config.toml
arch = "wavenet"
gain_aug_db = 10
targets = ["instrument"]
depths = [10]
wave_channels = 128
widths = [128]
optimizer = "adamw"
max_steps = 32400
lr_schedule = "cosine"
weight_decay = 0.02
Rows from block 7, named by matrix and row number. Rows with one number belong to one channel. Each number is 500 + 25 x the weight over its row's rms, rounded and kept within 0 to 999. All counts start at 0. Numbers have three digits each. After the name is the row's rms in percent of the matrix's.
# filt: filter width-5 conv, dilation 4 (model.blocks.7.filt.weight, 128x128x5), inputs 80-95, a 5 kernel for each
# gate: gate width-5 conv, dilation 4 (model.blocks.7.gate.weight, 128x128x5), inputs 80-95, a 5 kernel for each
filt.33 108:472492493504511478471466463466519508489461479494544479502483560552517528529517511477511493475556513512485519518504520515489505520510512504469465457482478481480479484580552553542547452521509525514475466499510496529494471470471562532502489497
gate.33 111:493487498497507485488489455458516512515524519523524536524513490526503495481513491503515540507515519503499508510493509506495500495491496507528517537512486498486499531529534535539546489457481492515490497485491510506503501518513556536546528514
filt.34 109:468475482484460525529530532556470505491500497504517507492519523498472515494464467468472487545531488511505500536538509501512519507480480482460462503464475478460473468498505489503487498532504487470475492500481492488492502549556470511527499507
gate.34 107:489504499514491520491514508525508513509504498510491474500476514526515520533483482486481480505511498522509519515511504516501496494491488525518515504515498513524510491482481495485484458461474500467525507522511503576605572574584505491489490501
filt.35 098:492515497503509510454518467456515533518520520534481474535550524516535521519478505497499522517503508548550510494492518509538519514499479546534538517514489522508514514500496501510490466501489513514483481463492479518517513501530510427461479491
gate.35 105:503530531535537544518525523496487497494501516488520515505512485487496475490471497500509507462497515493518527547507521551584540529518527502506518528550479494493514523501499498507508487504510495508573541526513524482490491510507506506485495497
filt.36 112:479460499481487520506517522469500499498485496501516502471508499511491500482467482486475519486497476474479532523509498528547542537546548534510500503490488491492491502483506495512518483497487481467513502511519519495510504475499514535529521546
gate.36 108:501492504502508517507511472518493487491487500475511535502496539527515519513478475478491484507511502511506511519515514504495495498512511583565527576593494494491500508505515512501471462448481472467488487493504490499500503496514509514526489510
filt.37 107:560565516518517465479439479511506515469476471531520527526500490495511533502518536534504489494508541525479458430430493465494489513515520499500493505513518537531525515489500510501492506526532495487511502496509535508495473486488469461438495515
gate.37 109:514513496518523471485497473474562518534517557505508497510519480506482486489511513497508512499509507536510565568540555577501492507498483516523524531546488494487480493494501496486491480493498504479498500507518512536526511505546568536533550555
filt.38 086:524523505515530478505469467501519525494522524466448438491526509490483457483500512522499498503479529487481488465460514520492503522495496511486449473537533530509507497459493499502493534552529531519497501545527518503497465466514487466462524535
gate.38 100:501508512546548482510486492520477484485544537476457488508504503508494483462505473501545539511517527505499505521502491485502548555510497524513507527526502490503561561512503507518511512538549487489502535526518522506487468530534498505495496490
filt.39 097:502512495518514516493498433488518513478463511483503519505492501509503530479494493460480495519531576506494515494500513498504506505502467511476497499471513524501499505510518505518519537530529519532478487483497483508493479497514473469476464501
gate.39 103:495497499509507555517486506511509477500535542467469458516536532527510481478503504502544541485497474519527511524515492490520545520500488548536543526554524507523547542521536531528520511480479524504511503503471486503466512493504503507496505518
filt.40 089:511526521508530451487503473529492475486490503527514497506508449454495524487526490491471473544516521516473488503508523521493507507514509511507489519506508457486493500467427453465476497495507480485548528533468541512495506498516511519524504511
gate.40 097:570540540521520466519489505497531517494496495504490477499485460504520513496569510508503526482514483512517502543532507502518518534536530505514536521531545527500516530518535544553565511524483495489538526507505513518498497489485497523487501500
filt.41 101:507495508509508496465494524504530529559559528505501506465441531523503471506536547534499502502508494469442500509484522533481490494528527512505482478513517511533499521550570536513519490468489488472480468462475481502499517509535496521520546511
gate.41 103:508521544565529528456458451499519506506535560484522511546477507467511465474515528545557545479482469495481511530520525488520520495486516505500492486494507524525546559533540546510518501514502520481529534520518507502496510538550565526522525474
filt.42 107:459461468487465536483524528522545522509538523496516468486487497520523479490480461462498486514495459510493559566533534556487495502496489518496494527524464472487497489472466477469485473477488469443469484509496461526542519548545522545528526524
gate.42 107:514527514510515467469474455464555533516554559477488503511528484455492503480508514492498505467500528498493553534526554567500513533506486512499494519514513515496495489501494508493482480520527489481509522513497494532515478513529530515506536551
filt.43 113:503504494493496520527555515489487496495496495531546509480506470464486474460493487501504503522498492466479483507487500508522510507498518446463482466450492486502496497482483507504496535508494494518527544520547565480512504507502490504484507491
gate.43 110:484486484479496484496471464452480490490491492495496488497494517513502492500493484486479486488499497491490494494516522521536544554551539537537512505528494499484485497498478496493487477481494480481531520515526515493498485501508523504492512506
filt.44 094:498503493498502538541544503544499549552533524514484501508515526527519503547481501484487504515479490504550461517514483453474490507502482508547531489534511505495494516493527498513526460473457465491468493495478448543534556526514500520489501467
gate.44 100:538527557520519480514468483510495484480510505504470499494462459482503475448522513489504516478470494485461540492547516515536534543532529500480513512505525509506521540503509508492508490509532501483581556553525558492466475498509506473488504512
filt.45 099:514492516505466523458494460514466488500503476533565542531517486531515510552493493515525509529580566535539497536497493508501482481480534497533558495537476486502500492491477478500516542513531545453501472466486453476510514502481450499486493515
gate.45 099:547538517506529482458544542509505502492485492512503499500485486496489471460522515470484477496462456506458514527490488495520515520528537502488504463476526530502510508536520488508496504496482539520559547517530569507512510484493525545502496484
filt.46 096:546558532525517505485494490512526546527503514484496504489482506479482490512518523511525523499489504490490516504543521540525525546526527528517489488507548560524524517531524535525526502539495508499535529506510531518500509507512512491505504524
gate.46 100:469454474510489513499499519472494498500483523522506501515501520516529542529494480508505510471476470486509503495491465470442506508477468483500514521493453454481495532488483480488494446462478488503469468492470454513483474448512535530524470471
filt.47 105:505507519501491491477508495511471488466480438533545514498485538513495512519495479487464485528524523495465507557550529525485502501531510503513484492486493473487486485521494495456501549509540503482490513531508484477491475471476482521504489491
gate.47 103:502501496505483528536516452497499505507503498512528517499497486493514519506503508511501500464470518468455549514517564562520529501537552506493501502494498496504499488505517515531536486485504498500528511501529521496479485500503505502506500517
filt.48 109:502490492504473493538496499488462478478514486512491503514461509501515477484469470485522515489495507511457533511523501507520537527502505495475487487447440440478484503511506514509520520542513523503514523492506544484483480503508497496461492494
gate.48 102:498530511522531510500500498452483491509540539510518504518494524492463477465532513530540537515540508503461484494487507510488498495493487505508498487475507511537553546526522515539545488524509510506531556526505528487488515529521523509493529517
filt.49 110:515524477472519499499498475453516530532510520517506474471479501475491512502521509508504507488511483475497501493522493510470480497505476480480496484491490500506503509564522538561514496523491483516493509501492523499505523501520543533530540541
gate.49 105:499507515508521463471457466425498494489497516471468483509513509544519516491494492513529565485505498529522513494489473497512504506487469532534530528512505534526546540547527521519512498497498505521500515523512519511498491490507511500485492537
filt.50 093:450466488472503519512516506484451492471477496494526517505514565506481488466476456480475476508485504502485518524497526520509515492503533486489487488465486480499478469496487459486487468458490508497482483505525530471500490462488510532549563534
gate.50 098:525531534550542507525507488531506549536535544511507487478472482460474462473485497506514509505484484490505534507518514516538517520526529517491510524537518518505532536532526538554511499512493486477492501503536521502527513496538513528532508519
filt.51 114:517525540518535539545505546514511519517558527506506484493487493464487484498487524519527524504499512518503518465440480488534527517520514499503490523532515541529543537489507513512513499508523485484508498499479520510487465517496502466463483447
gate.51 107:503483513495488462463483503496511528515497492461497508521505483500485488474528519511499489427459473467471492501499515505515498502507512501513514506502529526507500493531514512514524462476504486495529513511539542521534502510488503545527547554
filt.52 070:492478480474463516532486497500469481490497479518535554534543526514506507522476500504480478491478485471518478473513509519470492461512445500489494496513489454452476478480489497481471517478475494487473460462497473472465486461512481512531555513
gate.52 087:531499521522538451470502507476511520537526532494476523507495506536498514495528509520510552524499516491499526544538520525532506509519519547525521520529523515510515531549533541524545533492506528486501490501516516469475490472503486514546516514
filt.53 102:482461471461478478517514508506491505503493510481477513496490490488520516535492494480481472489494505511496481463496499482511504506502483486473528512560490512509474515498522503484493501507475487473493466444460473495492528511504478490484493462
gate.53 102:505502501518499503525491511502502497492542509469457484470481498516490505515510485507523523485471499469495489501520483499520533541518536543520536520520519525496554530496519513507543446499485469462507535536518517513508493536528481501508505514
filt.54 074:478496529530511503508490499506480484522509508510526570555535521505463504507479469499509483524535502538499457474505468490488476472478500468489504498501472469497497495489494502486500515542536523493468476450478493484476516491484487525557524505
gate.54 084:518542568514521510491456499460508502550514489500498525479470473497474489515513517513488483479528519513499519500533513560535518515529539517509526507529514519544540519517524533513537491511521511512512517518524546494504515491475503496515524514
filt.55 109:546508519488475484510505516544513488490519522527497498493477450467531512466503489504502501464478495489449501507514497510531536509512522464473554488484491478498500482499501506506498514527473492451550550482509522468472504508531486531480533542
gate.55 104:499493514509520529505491490482500504479484486513505518519491495519525505481529539517506511491534531486464474485519522515505527511520537498509544501497519523501496532519519513516522480511503511490497491518532575531520504507500501484489530498
filt.56 106:473498478480459477490482505524471479509478477513510497494494544566562543553498485495485463511496497488496543545539532519498497496501509538548519515531486471518509487512502489495503491479491480475488485473482494499516515481476499494491503482
gate.56 101:528537545545551511504526494499526509523558557491477504490506440464476460461516508530529535495500512480469499526507511528538557538533531508525491530511498531548540538511532527527529498486513477475506538532525540520508499508519481480502509515
filt.57 101:500504509486494448482509486478480474506501491487510516504512538513512528550517515511507530494484488450504527467497509500511494514550522529503532515506495499503492498509507509520514466469475446464506516513526489515500505500512514497520544532
gate.57 104:511525515533528446457455485506500498495507506518518507507496490456474462469504504511502504465479493520510607567546542513494497528523512498508495513519488490502517528515517514499493478528530541512553532523519511520504493504508572523498467456
filt.58 112:515539528526498499512527465498523534513507498492488498511487471464466487476498527506504487507496526531507542526487494518547549533517526516518516520511532536517520492506531496493492520510526528523550554527518534513523510481481508527482481474
gate.58 083:464481478482480500508497498510470483469476502522525517518514525519525545520468482462463477507525523526515500505507476468478482492453468498480511503463441461441462468477479457491466492504510495496456497474464435484467496491503499499486477495
filt.59 102:477500487483467507519509518508493493455466458430451453452445504504474491538495503500505511468476457449441484494526499502544527522528537489517507508504513519497487510531520512513526494506481468475543553583569528478486492502479489479507524528
gate.59 100:559543553544535515528493521519558520526534540514478471496482460476458470486512535534523520506485455489498505494492518514498493501519506565540519496543534548552536521489507526543520491478489509486507527554545497556510502492523499498492480517
filt.60 112:517511473497488500525517502477526509511511510502475462495529513525522508504561541556550546552527509526519455452446454477487473474482461515543522513495511532513505511523523513507508520514463504500456453472474474502528532489509482499511507472
gate.60 111:518517519510501512500518513497492494495494500502498481476481448472474488468481492493491495507493518511504557534538520502532538540526535512504512526503485499503499516493504500497486518523527500512591554555528562490499488496488586528522500498
filt.61 111:487492488490493548525513519502499493509497478495502516512509515510533512503487525509528521466500494497505464466485474501444417437433481510503512466490491484487490493490486524506493439458464483480470467461493503514512500506487506535527541523
gate.61 102:509514515498492548538543534529519519522498501532542547502522454459447474490493488505499487524525502513502476491499492492536514511545540509530526521523501491504505491482484496501500517511499508483499496511505496488494499491488502518522499507
filt.62 074:509527490498502495485522533513496480515555555490515487532542466483470480487486500502528555508526492520571501485487481457499497494469439475505532525519489515504544556493490483504497522540463498508519537541480440499471508525528516486516520513
gate.62 091:576544535528510488516468447504531523511498482517495475482487466486506522513542516500514522485508478479496502509517518531511513551551548552535473509508547539517534505519534532556561495491520496486548530519515507514501489484476500528493473485
filt.63 094:546565527536543476483508449453485499487448472486508475492503472491512513541521515522504487482500499522505504505499527535496521536529515474489506499483509521510492493514506516507496530523529559523542537566558526499509498459506519493486500513
gate.63 096:513517524528531512508532548541538539509532548508514499509498500518507513461529546552518540474517516497479512501470515523507491493505518532543522522505548542547540550522527541547546466471477465483505499500509531529520506521510490461475489506
filt.64 104:519503500500493481492464506519507497486483477513534484519488529499524525555522524502514511557573527530508514502493477468493475490495509479508517499483521499482490485510508498529543543536497503488488461465448461503497517511490494513499481453
gate.64 102:514517519525515489553507482518501506488499505530479513525533483461464469440498512525535527500504505507517521470502509497505522516494509550509489482511504519518507511480469496513495451508528563535512530548506515526539491495489500499496514493
filt.65 111:498508501505503494497531521506485498489521501510503506502492554552533516532512496517504510532513526511524500517477483480470469467475487529564571574538495509517529525534515504501502482503477490500433467470467425469500500520496496497494517461
gate.65 104:511523525511517506519502532506505488485476492529491497487486516496499504501503503513520517498494487489503499511505491484490513504496488539497496525535504502518498519489501486484485470493494507509495522523510525531498509502493497483481483499
filt.66 093:515507506529502509495510505512522496513522528543541520548556479486492505485486506521542537481490471503493493502462480498541517510469500446486450501497495481497519513534533560550552520505511488503474474525500473482494480478514508491507512520
gate.66 100:585572541544560495508492498535535519511517521501507517492465468465491479463511525513530494475461495488468535520520515513521520517532550526499503527529538512520524531519546526520520511512509498498552538531531551522518498525507519501504512505
filt.67 091:488500519500484512522481472494478504503523522501497499535535519479482513509463527500482465484507520521525480453501523543531503488515555497475489501488507528509511496473488481506526504535514537492493503508472454465454487475494481481490504505
gate.67 098:511513515505500495518513535480508526493507476486471455489451470464495501511497518498500517489458459469448508488526522503542532560538515507527522544507504502488509475522525529524536499488478482474526515512515523504510484509502524534502506542
filt.68 096:499514501504509478464488434488507520526510522451495494516487487478493469511530519508516524484517488524488467506493515471464479509500520447486481469477543521509503511482459472505525522518512504496512510488517489524519518503500500501512497488
gate.68 097:512533538518529499506502502507504526522490497510515518478506502462500521507551559511502520460484478492489499491525528510510524523534521481526502531506514528538497521570548498519538485498543484501499521517505530517510531524504554515486491514
filt.69 082:522501541555544518551501481479553525510525503521497532531505507517507535518535510514538531529521551548513503476490504494478490489491478534510521501491544501527557542471482468474512496477520526550517502526506510558529513517485516511496481488
gate.69 091:553532517519508515478502505511523502493499504497500476472476486505496486473525522514490485497482472472481495519482513504510526537543563515526490495500532527528503497547548555548536540495509489507521513526517537484484475495503500501508523521
filt.70 058:505505500495514482478495472482505510503476462505497500515519444457455489503509503517517499490473471523512540543511469511499517482500516496489484499531510490505497498522522529513520540549503549531529543520534505478494478459459509529529475470
gate.70 068:517522547527553484481465527494501482500522529473488485475487498505502522510507511515517519499495490510504504500546501509546531520505522511497507515526523536535526556541509526529514511513512501513554511531509514485497501517516504495510525510