From a checkpoint of a small audio embedding model.
Model: 2.13M parameters, norm batchnorm, widths [128].
Training: adamw at rate 0.0039, batches of 64, held-out accuracy 100%.
Data: 39062 training examples, 53.1 epochs.
Rows from block 7 of a small audio embedding model, named by matrix and row number. Rows with one number belong to one channel. Each number is 50 + 12 x the weight over its row's rms, rounded and kept within 0 to 99. All counts start at 0.
After each channel's rows are labels from the 100 clips, of 14976, where the channel reaches its largest size: "top examples" is what is common among them. Only what is clearly more common there than usual is listed. The data: synthesized solo parts of chorales (CocoChorales).
# filt: filter width-5 conv, dilation 4 (model.blocks.7.filt.weight, 128x128x5, each kernel summed), inputs 0-127
# gate: gate width-5 conv, dilation 4 (model.blocks.7.gate.weight, 128x128x5, each kernel summed), inputs 0-127
# out: residual pointwise conv (model.blocks.7.out.weight, 128x128x1, transposed), outputs 0-127

filt.122:52 55 28 33 77 60 58 35 45 56 38 35 57 32 35 38 37 28 69 40 44 40 33 32 38 49 44 31 34 45 37 65 33 58 39 58 36 56 35 46 51 32 44 30 55 39 47 30 56 46 34 30 41 35 55 47 56 43 56 54 47 54 38 36 70 34 62 38 51 60 57 59 55 52 68 33 35 39 52 55 49 50 39 53 44 53 52 48 45 34 43 39 55 57 29 48 42 71 37 36 47 32 56 30 62 51 57 36 53 46 70 68 28 56 58 61 30 53 48 47 29 34 42 64 48 49 47 37
gate.122:56 34 49 50 55 37 53 71 75 63 57 55 70 43 42 63 49 49 52 32 57 58 48 60 60 35 50 59 48 55 58 61 45 64 61 60 64 78 45 49 62 37 39 49 67 62 47 57 66 62 34 43 41 54 64 57 72 39 61 44 67 66 56 43 63 58 44 47 58 76 73 64 67 64 42 59 33 38 61 58 56 52 41 53 43 46 52 65 70 54 47 52 57 82 45 63 43 51 54 56 48 60 60 50 54 73 47 56 34 58 78 72 45 64 64 53 50 70 61 68 49 65 56 49 47 72 71 46
out.122:53 56 52 63 70 60 44 42 53 70 40 52 64 48 54 53 59 59 46 22 23 56 58 41 80 28 74 45 32 60 65 61 63 51 66 50 63 47 66 55 54 62 61 41 66 34 56 38 60 59 60 44 74 62 64 59 45 59 44 52 48 55 70 49 51 67 45 35 54 61 56 50 58 47 63 53 62 63 62 38 45 54 68 50 53 60 46 65 43 63 64 58 48 59 57 65 54 42 57 62 57 69 51 69 58 77 57 82 59 62 61 59 49 62 45 73 63 69 70 57 57 52 50 57 53 43 53 60
top examples: flute

filt.83:44 42 71 78 55 26 45 39 53 58 54 45 42 33 73 49 34 52 46 53 60 52 64 46 44 35 53 48 41 62 52 63 62 60 60 72 39 37 60 44 43 59 59 60 61 50 55 58 53 79 58 68 65 66 59 56 60 57 63 66 47 34 47 43 38 64 69 56 37 39 49 46 50 47 29 61 56 54 52 43 47 76 70 38 35 60 47 45 46 54 56 45 36 47 61 50 71 47 40 39 51 38 59 52 29 27 68 35 38 70 44 51 59 64 33 62 34 55 32 48 49 36 35 62 32 35 31 58
gate.83:61 35 63 65 34 45 40 60 70 56 61 60 60 57 58 80 54 58 38 39 52 73 59 41 63 32 49 54 65 58 78 53 66 62 59 60 75 63 60 56 41 47 56 50 53 70 57 55 59 54 51 55 53 77 64 60 68 55 41 48 67 53 65 59 44 76 35 47 54 52 54 58 66 52 28 57 46 50 53 54 70 45 68 47 40 57 43 63 58 53 63 61 51 70 53 58 48 39 71 63 50 61 56 80 38 62 58 55 45 56 61 54 68 58 54 53 46 67 56 53 52 78 65 49 56 57 59 66
out.83:53 63 52 54 44 69 42 51 71 57 53 40 69 44 37 40 43 42 52 42 57 56 53 56 48 50 69 43 53 53 42 58 45 59 61 74 51 60 40 71 66 48 47 41 56 48 33 41 60 57 39 65 46 48 57 61 66 40 65 35 60 60 39 60 54 55 33 56 62 40 65 45 73 82 74 45 47 67 48 49 36 50 35 54 58 34 74 68 63 33 23 61 60 70 49 58 29 48 67 65 60 47 68 52 47 31 66 48 50 33 53 61 43 66 46 58 34 74 43 63 48 52 65 50 67 43 50 66
top examples: bassoon; flute

filt.117:54 58 47 43 42 41 57 61 63 26 68 49 49 57 18 46 62 49 41 47 59 55 30 80 49 56 39 44 43 30 41 46 28 48 55 47 52 82 41 63 68 31 46 67 37 70 42 57 52 48 25 32 36 49 47 42 66 34 63 38 58 58 47 54 68 46 48 48 52 47 54 57 41 75 50 35 44 52 52 69 51 50 23 50 47 39 64 39 67 51 41 42 57 64 30 38 43 60 55 52 52 50 44 46 46 62 48 64 50 36 52 47 36 43 72 31 60 56 64 50 55 63 71 58 57 68 57 34
gate.117:63 44 61 54 67 36 65 58 58 85 50 60 45 52 54 64 36 56 54 45 56 55 49 51 55 29 40 68 61 77 70 68 62 56 48 69 67 56 56 61 39 42 59 39 68 56 57 56 49 76 53 49 43 57 71 64 73 61 46 60 66 45 63 44 55 56 50 47 62 63 50 74 56 52 32 69 58 52 49 67 69 45 54 48 38 64 53 55 54 57 73 60 47 56 50 41 48 54 51 50 39 52 65 42 47 57 59 41 17 83 62 56 56 69 52 70 48 54 56 61 44 60 61 56 39 56 46 38
out.117:64 48 35 42 61 43 79 53 59 39 43 35 49 63 56 40 82 59 51 58 33 39 55 36 64 44 55 57 50 44 46 55 59 56 60 52 37 40 40 28 35 41 48 47 53 31 73 60 59 71 70 58 53 53 64 57 24 68 39 36 37 61 59 59 49 39 61 51 46 68 38 45 54 41 40 37 48 61 69 40 45 57 47 57 43 64 43 46 35 73 56 38 43 40 48 51 49 54 47 49 54 61 53 42 56 67 47 81 51 58 67 72 47 51 57 53 73 37 75 70 51 37 35 61 50 64 74 50
top examples: flute

filt.18:57 43 74 57 61 52 50 53 71 67 42 29 57 32 63 47 35 36 44 47 42 47 42 47 29 46 41 64 56 69 71 85 46 51 62 69 41 54 55 56 39 51 55 45 62 42 58 36 77 59 39 22 48 61 66 39 56 56 61 55 47 73 41 61 38 40 49 55 62 47 57 52 59 65 52 45 66 26 38 55 48 60 45 29 38 62 46 51 53 51 60 49 48 62 54 35 57 42 47 67 62 53 66 51 58 60 64 48 33 65 54 47 74 70 34 74 42 71 41 66 55 42 49 64 37 48 45 50
gate.18:58 23 61 66 40 54 45 57 66 57 70 68 53 63 56 79 54 58 53 39 57 72 55 56 64 39 55 56 54 56 71 39 59 57 52 51 67 71 52 60 40 47 52 58 48 66 48 57 50 43 49 49 55 71 45 62 63 55 52 55 71 45 71 41 44 77 46 39 69 61 56 54 68 44 37 58 44 45 49 47 81 48 63 53 42 54 60 59 67 60 61 66 68 75 49 53 60 52 77 61 43 60 44 73 46 63 59 54 50 52 66 68 61 45 48 41 57 58 67 45 44 78 58 46 51 61 62 66
out.18:48 64 57 67 54 35 47 37 59 52 55 71 43 62 47 63 33 65 65 58 55 37 31 47 48 53 42 39 55 60 28 64 40 53 47 61 61 41 59 34 46 45 31 39 60 54 34 56 49 56 40 57 40 54 64 40 58 30 53 62 48 51 43 42 40 27 48 70 49 28 42 44 56 47 39 36 26 50 56 42 37 52 49 68 42 51 62 61 59 45 52 37 35 24 65 49 56 38 55 61 41 44 68 53 64 27 46 43 74 50 47 53 31 75 47 56 52 26 39 39 49 44 66 34 34 25 20 44
top examples: bassoon; note A#3; note G#3

filt.90:39 44 64 58 21 45 45 44 59 33 55 47 50 55 48 46 77 69 09 53 53 49 63 69 49 54 42 61 52 43 44 40 52 53 64 39 46 34 40 53 44 78 44 82 42 55 61 62 45 58 57 54 44 52 48 28 43 53 60 36 35 46 44 64 41 43 35 52 37 37 39 32 48 57 42 41 60 50 44 31 36 44 50 38 49 45 45 51 59 67 46 44 46 40 45 60 52 37 48 57 40 56 56 57 28 47 43 80 57 56 27 25 50 49 61 31 67 49 53 61 68 46 47 28 47 65 72 54
gate.90:78 31 57 49 57 31 59 76 56 58 47 57 59 59 59 65 46 49 53 39 53 56 57 38 54 46 65 65 53 54 62 70 56 49 60 74 54 58 47 46 65 44 64 42 65 45 57 68 62 72 49 59 50 56 84 77 60 60 41 36 59 64 72 42 37 51 48 59 57 56 69 65 57 59 41 67 50 55 65 66 58 64 52 51 55 53 55 51 48 58 60 53 48 61 74 46 59 42 53 68 68 56 59 49 61 64 42 49 12 64 65 64 63 63 49 71 44 58 61 58 44 60 54 64 43 52 54 52
out.90:46 60 50 36 50 34 68 45 52 54 52 58 44 45 62 54 47 50 32 55 65 38 49 42 43 62 43 53 41 58 49 51 47 63 48 40 63 59 40 45 18 61 30 59 48 64 73 40 67 66 49 44 46 44 30 30 71 49 56 56 40 48 64 66 73 37 47 46 43 60 25 53 50 35 30 56 58 43 32 34 54 51 38 51 45 53 32 47 52 55 56 60 39 52 26 58 48 34 46 62 20 53 62 33 27 57 53 45 52 69 62 64 58 59 65 15 51 51 54 39 57 41 70 30 39 51 63 57
top examples: horn

filt.32:62 54 30 35 51 61 55 42 45 39 69 84 55 64 42 47 59 60 68 42 62 58 65 44 51 56 52 40 61 38 45 45 34 54 48 17 50 53 47 48 37 62 32 53 35 43 40 48 42 53 48 61 58 34 32 44 33 68 26 59 56 45 73 38 58 59 51 38 65 67 45 55 50 30 60 58 54 57 59 42 59 39 49 73 48 53 52 63 51 47 46 61 68 48 34 52 62 74 59 45 27 58 40 43 59 71 29 54 55 41 58 67 33 28 51 23 56 45 63 61 34 52 45 45 52 46 45 64
gate.32:72 31 47 50 62 28 62 67 47 64 61 74 41 68 58 59 41 79 53 49 77 56 67 57 50 50 54 56 59 67 53 53 56 62 49 56 60 59 66 49 41 58 41 63 57 57 56 70 45 84 56 64 44 46 51 63 65 59 62 70 63 41 76 37 55 53 63 52 56 67 43 65 51 31 29 67 62 40 46 59 57 67 58 48 52 57 56 52 60 66 55 60 46 46 51 53 56 43 59 57 46 61 50 48 48 77 73 46 27 67 63 61 49 57 57 53 49 38 69 60 44 61 51 62 32 52 49 49
out.32:43 68 58 60 60 51 71 58 56 72 64 54 35 50 65 68 33 48 69 58 64 41 60 59 37 45 49 56 60 56 54 37 62 22 46 21 53 65 64 42 34 50 49 68 38 58 58 56 43 48 57 58 28 63 38 45 41 58 56 46 45 44 56 72 66 27 73 48 59 65 24 64 58 60 52 58 40 38 35 55 48 40 51 74 38 64 71 46 56 58 60 41 63 48 51 31 63 59 53 54 33 51 48 53 63 59 47 37 65 64 61 57 71 44 53 39 53 48 58 67 66 41 61 36 37 51 39 43
top examples: bassoon

filt.112:66 51 41 47 47 41 60 61 42 47 46 64 37 65 41 63 38 54 64 34 57 47 51 30 68 41 63 31 71 46 55 37 69 62 59 47 78 60 41 22 50 43 37 42 56 53 50 45 45 37 65 55 53 56 49 70 63 64 36 52 58 51 74 36 56 69 60 42 54 53 46 64 51 45 39 45 36 62 55 69 62 49 64 68 35 41 60 61 41 44 51 48 51 52 61 72 43 45 80 45 46 45 40 73 68 48 44 44 61 37 74 76 49 32 56 47 37 33 61 36 35 65 56 59 45 47 46 64
gate.112:49 32 54 61 27 55 52 54 63 45 62 72 55 62 50 70 64 56 52 44 49 77 47 49 76 42 58 57 49 44 63 43 64 66 63 40 73 60 45 56 41 46 58 47 48 65 54 57 50 41 57 51 64 61 49 65 54 59 41 40 66 48 70 44 47 80 31 47 60 57 47 48 59 41 40 57 40 57 61 53 72 40 63 49 50 57 55 65 48 62 58 61 58 66 55 67 61 48 87 56 42 70 46 75 43 62 41 58 51 57 57 54 54 36 48 36 64 56 66 55 48 82 59 40 66 55 59 78
out.112:50 72 40 43 64 56 63 57 59 60 63 53 62 73 52 68 60 53 34 59 58 45 48 63 42 82 50 58 70 39 41 56 50 58 55 63 45 56 48 61 55 57 50 56 59 58 56 60 62 43 44 42 46 34 52 44 76 61 65 46 62 66 51 56 55 39 59 58 80 60 75 49 67 48 43 56 54 47 59 50 49 65 54 49 61 62 48 50 63 42 46 78 62 80 22 70 33 39 46 54 65 58 46 46 48 70 49 60 49 51 67 63 53 52 53 62 66 78 66 64 63 69 70 42 57 54 48 57
top examples: bassoon; note A3; note C4; cello

filt.16:42 55 48 55 38 75 48 42 58 57 66 69 48 67 55 64 50 53 68 52 40 81 45 41 72 44 58 38 44 51 57 44 56 50 52 37 59 52 48 61 36 45 29 40 49 47 50 37 48 23 60 40 61 59 44 58 43 62 36 65 60 50 63 53 35 61 29 40 62 58 35 44 56 42 44 42 31 50 55 41 57 39 60 64 59 53 60 84 50 51 49 62 51 47 57 63 48 40 87 50 40 75 48 79 66 56 35 68 75 43 59 57 51 45 49 45 67 44 68 45 54 56 51 26 41 45 49 61
gate.16:51 39 55 51 38 44 38 55 64 48 60 75 57 62 65 57 50 78 54 39 54 70 78 41 61 48 67 49 40 50 47 46 56 64 71 49 55 43 52 51 42 71 29 62 53 46 47 64 51 73 64 77 63 51 44 59 51 65 49 65 59 45 73 41 41 63 36 53 51 61 49 36 61 51 34 64 56 52 68 26 45 48 61 40 55 46 43 82 60 69 45 58 35 45 62 68 49 34 63 54 52 76 48 62 43 58 43 66 46 52 54 57 53 54 51 47 61 44 59 60 35 50 37 32 33 59 51 76
out.16:50 65 50 63 62 63 62 34 60 58 46 60 45 69 43 49 66 59 55 68 42 65 48 65 54 63 58 56 49 49 67 35 66 51 41 48 57 65 67 62 60 41 59 45 71 70 62 39 43 45 65 45 54 73 56 54 53 48 55 58 61 38 50 56 73 51 60 51 58 61 52 64 55 62 68 58 59 54 50 57 73 63 64 56 60 59 64 60 33 71 51 60 59 69 52 51 60 58 61 15 51 69 60 59 53 56 64 56 72 51 60 65 59 64 60 50 75 64 64 40 67 59 64 71 67 66 57 66
top examples: bassoon; note C4